config = dict(
    dataset='crops of objects in photos (Visual Genome)',
    train_examples=61751,
    crop_scale_min=1,
    encoder_norm='groupnorm',
    encoder_avg_pool_shortcut=True,
    loss='l1',
    decoder_attention=False,
    eps=1e-08,
    precondition_frequency=16,
    ema_decay=0.99,
    max_steps=4100,
)
Rows from block 6 of the encoder of a small image VQ-VAE, named by matrix and row number. Rows with one number belong to one channel. Each number is 500 + 25 x the weight over its row's rms, rounded and kept within 0 to 999. All counts start at 0. Numbers have three digits each.
After each channel's rows are labels from the 100 images, of 14976, where the channel reaches its highest value: "patch colour" is the nearest of a few named colours to the mean colour under the peak. Only what is clearly more common there than usual is listed. The data: crops of objects in photos (Visual Genome).
# convs0: first 3x3 conv (encoder.blocks.6.convs.0.weight, 240x240x3x3, each kernel summed), inputs 70-104
# convs1: second 3x3 conv (encoder.blocks.6.convs.1.weight, 240x240x3x3, transposed, each kernel summed), outputs 70-104

convs0.124:500483520485489491489497480523487480513527489437534479493477473466510489494492507489517497535478511493493
convs1.124:506525504469530522504540479461516465496511519490496490497501478567479488492489497481471496450500485504496
patch colour: red

convs0.191:488510522524514468476482518489496515496487481495473460468491490465458476487460515507524488516496474493454
convs1.191:513506490460480510486515477521531508503486490443495516507536492564516486510533481466483478488513485519542
patch colour: white

convs0.203:512475503462445509489501480493488486478504491542516516517517479512481526502474474523507462497486476522503
convs1.203:515513483474526497526471493509469483528488495464472489469451524525495500507514541457516484512513569528514
patch colour: pink

convs0.100:477485508507494495499506487492500498466511496486441494505489499442525494510445518487481511500479530518538
convs1.100:447491491448522484483457475453497506519463488505517474473465481500487509489546480545484465505518495513446
patch colour: black

convs0.135:473500520433471475526449482498499486487512512483488492491476500488453530492498517505518531502485544495492
convs1.135:506503470526497503489515498509517536473496487486574486452488498532541511498518509561521496483515443528514
patch colour: red

convs0.63:516492493468498496539538504538498503534527502529498505499532483460565510561509475490524513472463495490488
convs1.63:495506486537503436479470469481515495470484484500557474510482513501474521499478513554468476482480525532497
patch colour: black

convs0.43:498488489490511436524530483472502476507502488499477490487471508481519478532509468474520513503479491465530
convs1.43:480505479494480568506525491489524500457500536467438515493553491523455508507460491517505521485532509482518
patch colour: white

convs0.8:489526535471529527526479511530505512487477497494491497495537472507452536522510488474489508513509465518542
convs1.8:522468480503505516467508481444475505530488457493471468493463485482563504499481481511509481501499527527489
patch colour: white

convs0.118:464485501484509482480493469538543509491488514515498463531488507491520449527475510484489493536499517508521
convs1.118:529491516469514510488498520493504480500494496498416497516494491489484523506511482492523510524504539482481
patch colour: pink

convs0.194:508482527514462487460498498482492477495457498521478541446480496531497504501529489488519466499436441506513
convs1.194:468503504492519514536514502497509518465537507471466497513547481513480496480494504506501513511537570503505
patch colour: brown

convs0.237:504481495439485480496482513469465489522449507455477522476483477515484508492473527512456516519515528518566
convs1.237:527490504503522508495508494511488501425502500490430503494534496428517448529537491444509467473482474500421
patch colour: pink

convs0.97:475478487497461427517513482480502493480504513508508513518467521507464489474438501529490469520454518496498
convs1.97:522482510466458546523500484517505494488507491490401507497431507508516487495549500505497522508535531481524
patch colour: brown

convs0.54:505500516551517458515507498471522487471493515480494486493460489485465497510503495503511496522489505478559
convs1.54:504507504444483523484480529506509492479471514520459483501543491532556483484532535504485515498508494509486
patch colour: white

convs0.201:489522545492520465488519496453519513534499476459476505464468483511462510497555496459522515504527525505424
convs1.201:498501453542503552527517512538481494454494504536458487505550509460541508489446471501480468517506511502519
patch colour: grey

convs0.28:477496499507505492511501507417512492499490478432504524491545507452552490481462503545543497559442468524482
convs1.28:476502539504519485442499514524481485486487487556525489510500511527418492519504528481502525510504523505545
patch colour: white

convs0.58:481477494507544452522491518545496493517512477522471509484474487518434496484509522491511479476481482520487
convs1.58:505493527545495511477482503468482517490483508494494523510574499535541483520540520518469531500539498489563
patch colour: black

convs0.173:481492480478513466482505437479484520450489485491519488523458482539518523521521491468519533511515493453511
convs1.173:503519534498492538501497511541490484484526491510453507472547495500492521490514495513473488499490513493525
patch colour: grey

convs0.185:465501535517500574495491477500475477535501510503427530499571505502506525495485499501480533481516451522438
convs1.185:489512534517539418462491495520469484538502482497571474478482508522485508519499513485507455517499513510566
patch colour: black; white

convs0.227:501472440441498523502482525532515474467499495516486508462494536448555490497463492514542464517463496495479
convs1.227:490496551498507439474473494454480499513468521476514500521483488520472518509554502474492535465494507507548
patch colour: black; white

convs0.26:486524529516483509473498499537503519525506470527476509502482512485467556487545468520506493487479491493484
convs1.26:493511499510521468460514526453485480486473504495551480470540519595547481493459505503492491524525509484521
patch colour: white

convs0.67:471517482465508477503491496499472533483523494543492490483454486478528546509525514450500494506449526507495
convs1.67:537520490509514547506507542500480497474519505489482487502551525510496518511470513524484496483483492505511
patch colour: brown

convs0.230:492522495503477447505492524493507500505503481523502508466508509433512505524468521497527487505498508484437
convs1.230:480499473525498535517530525487513527453461514470470498511496487525473518490498524468500522504486458482545
patch colour: white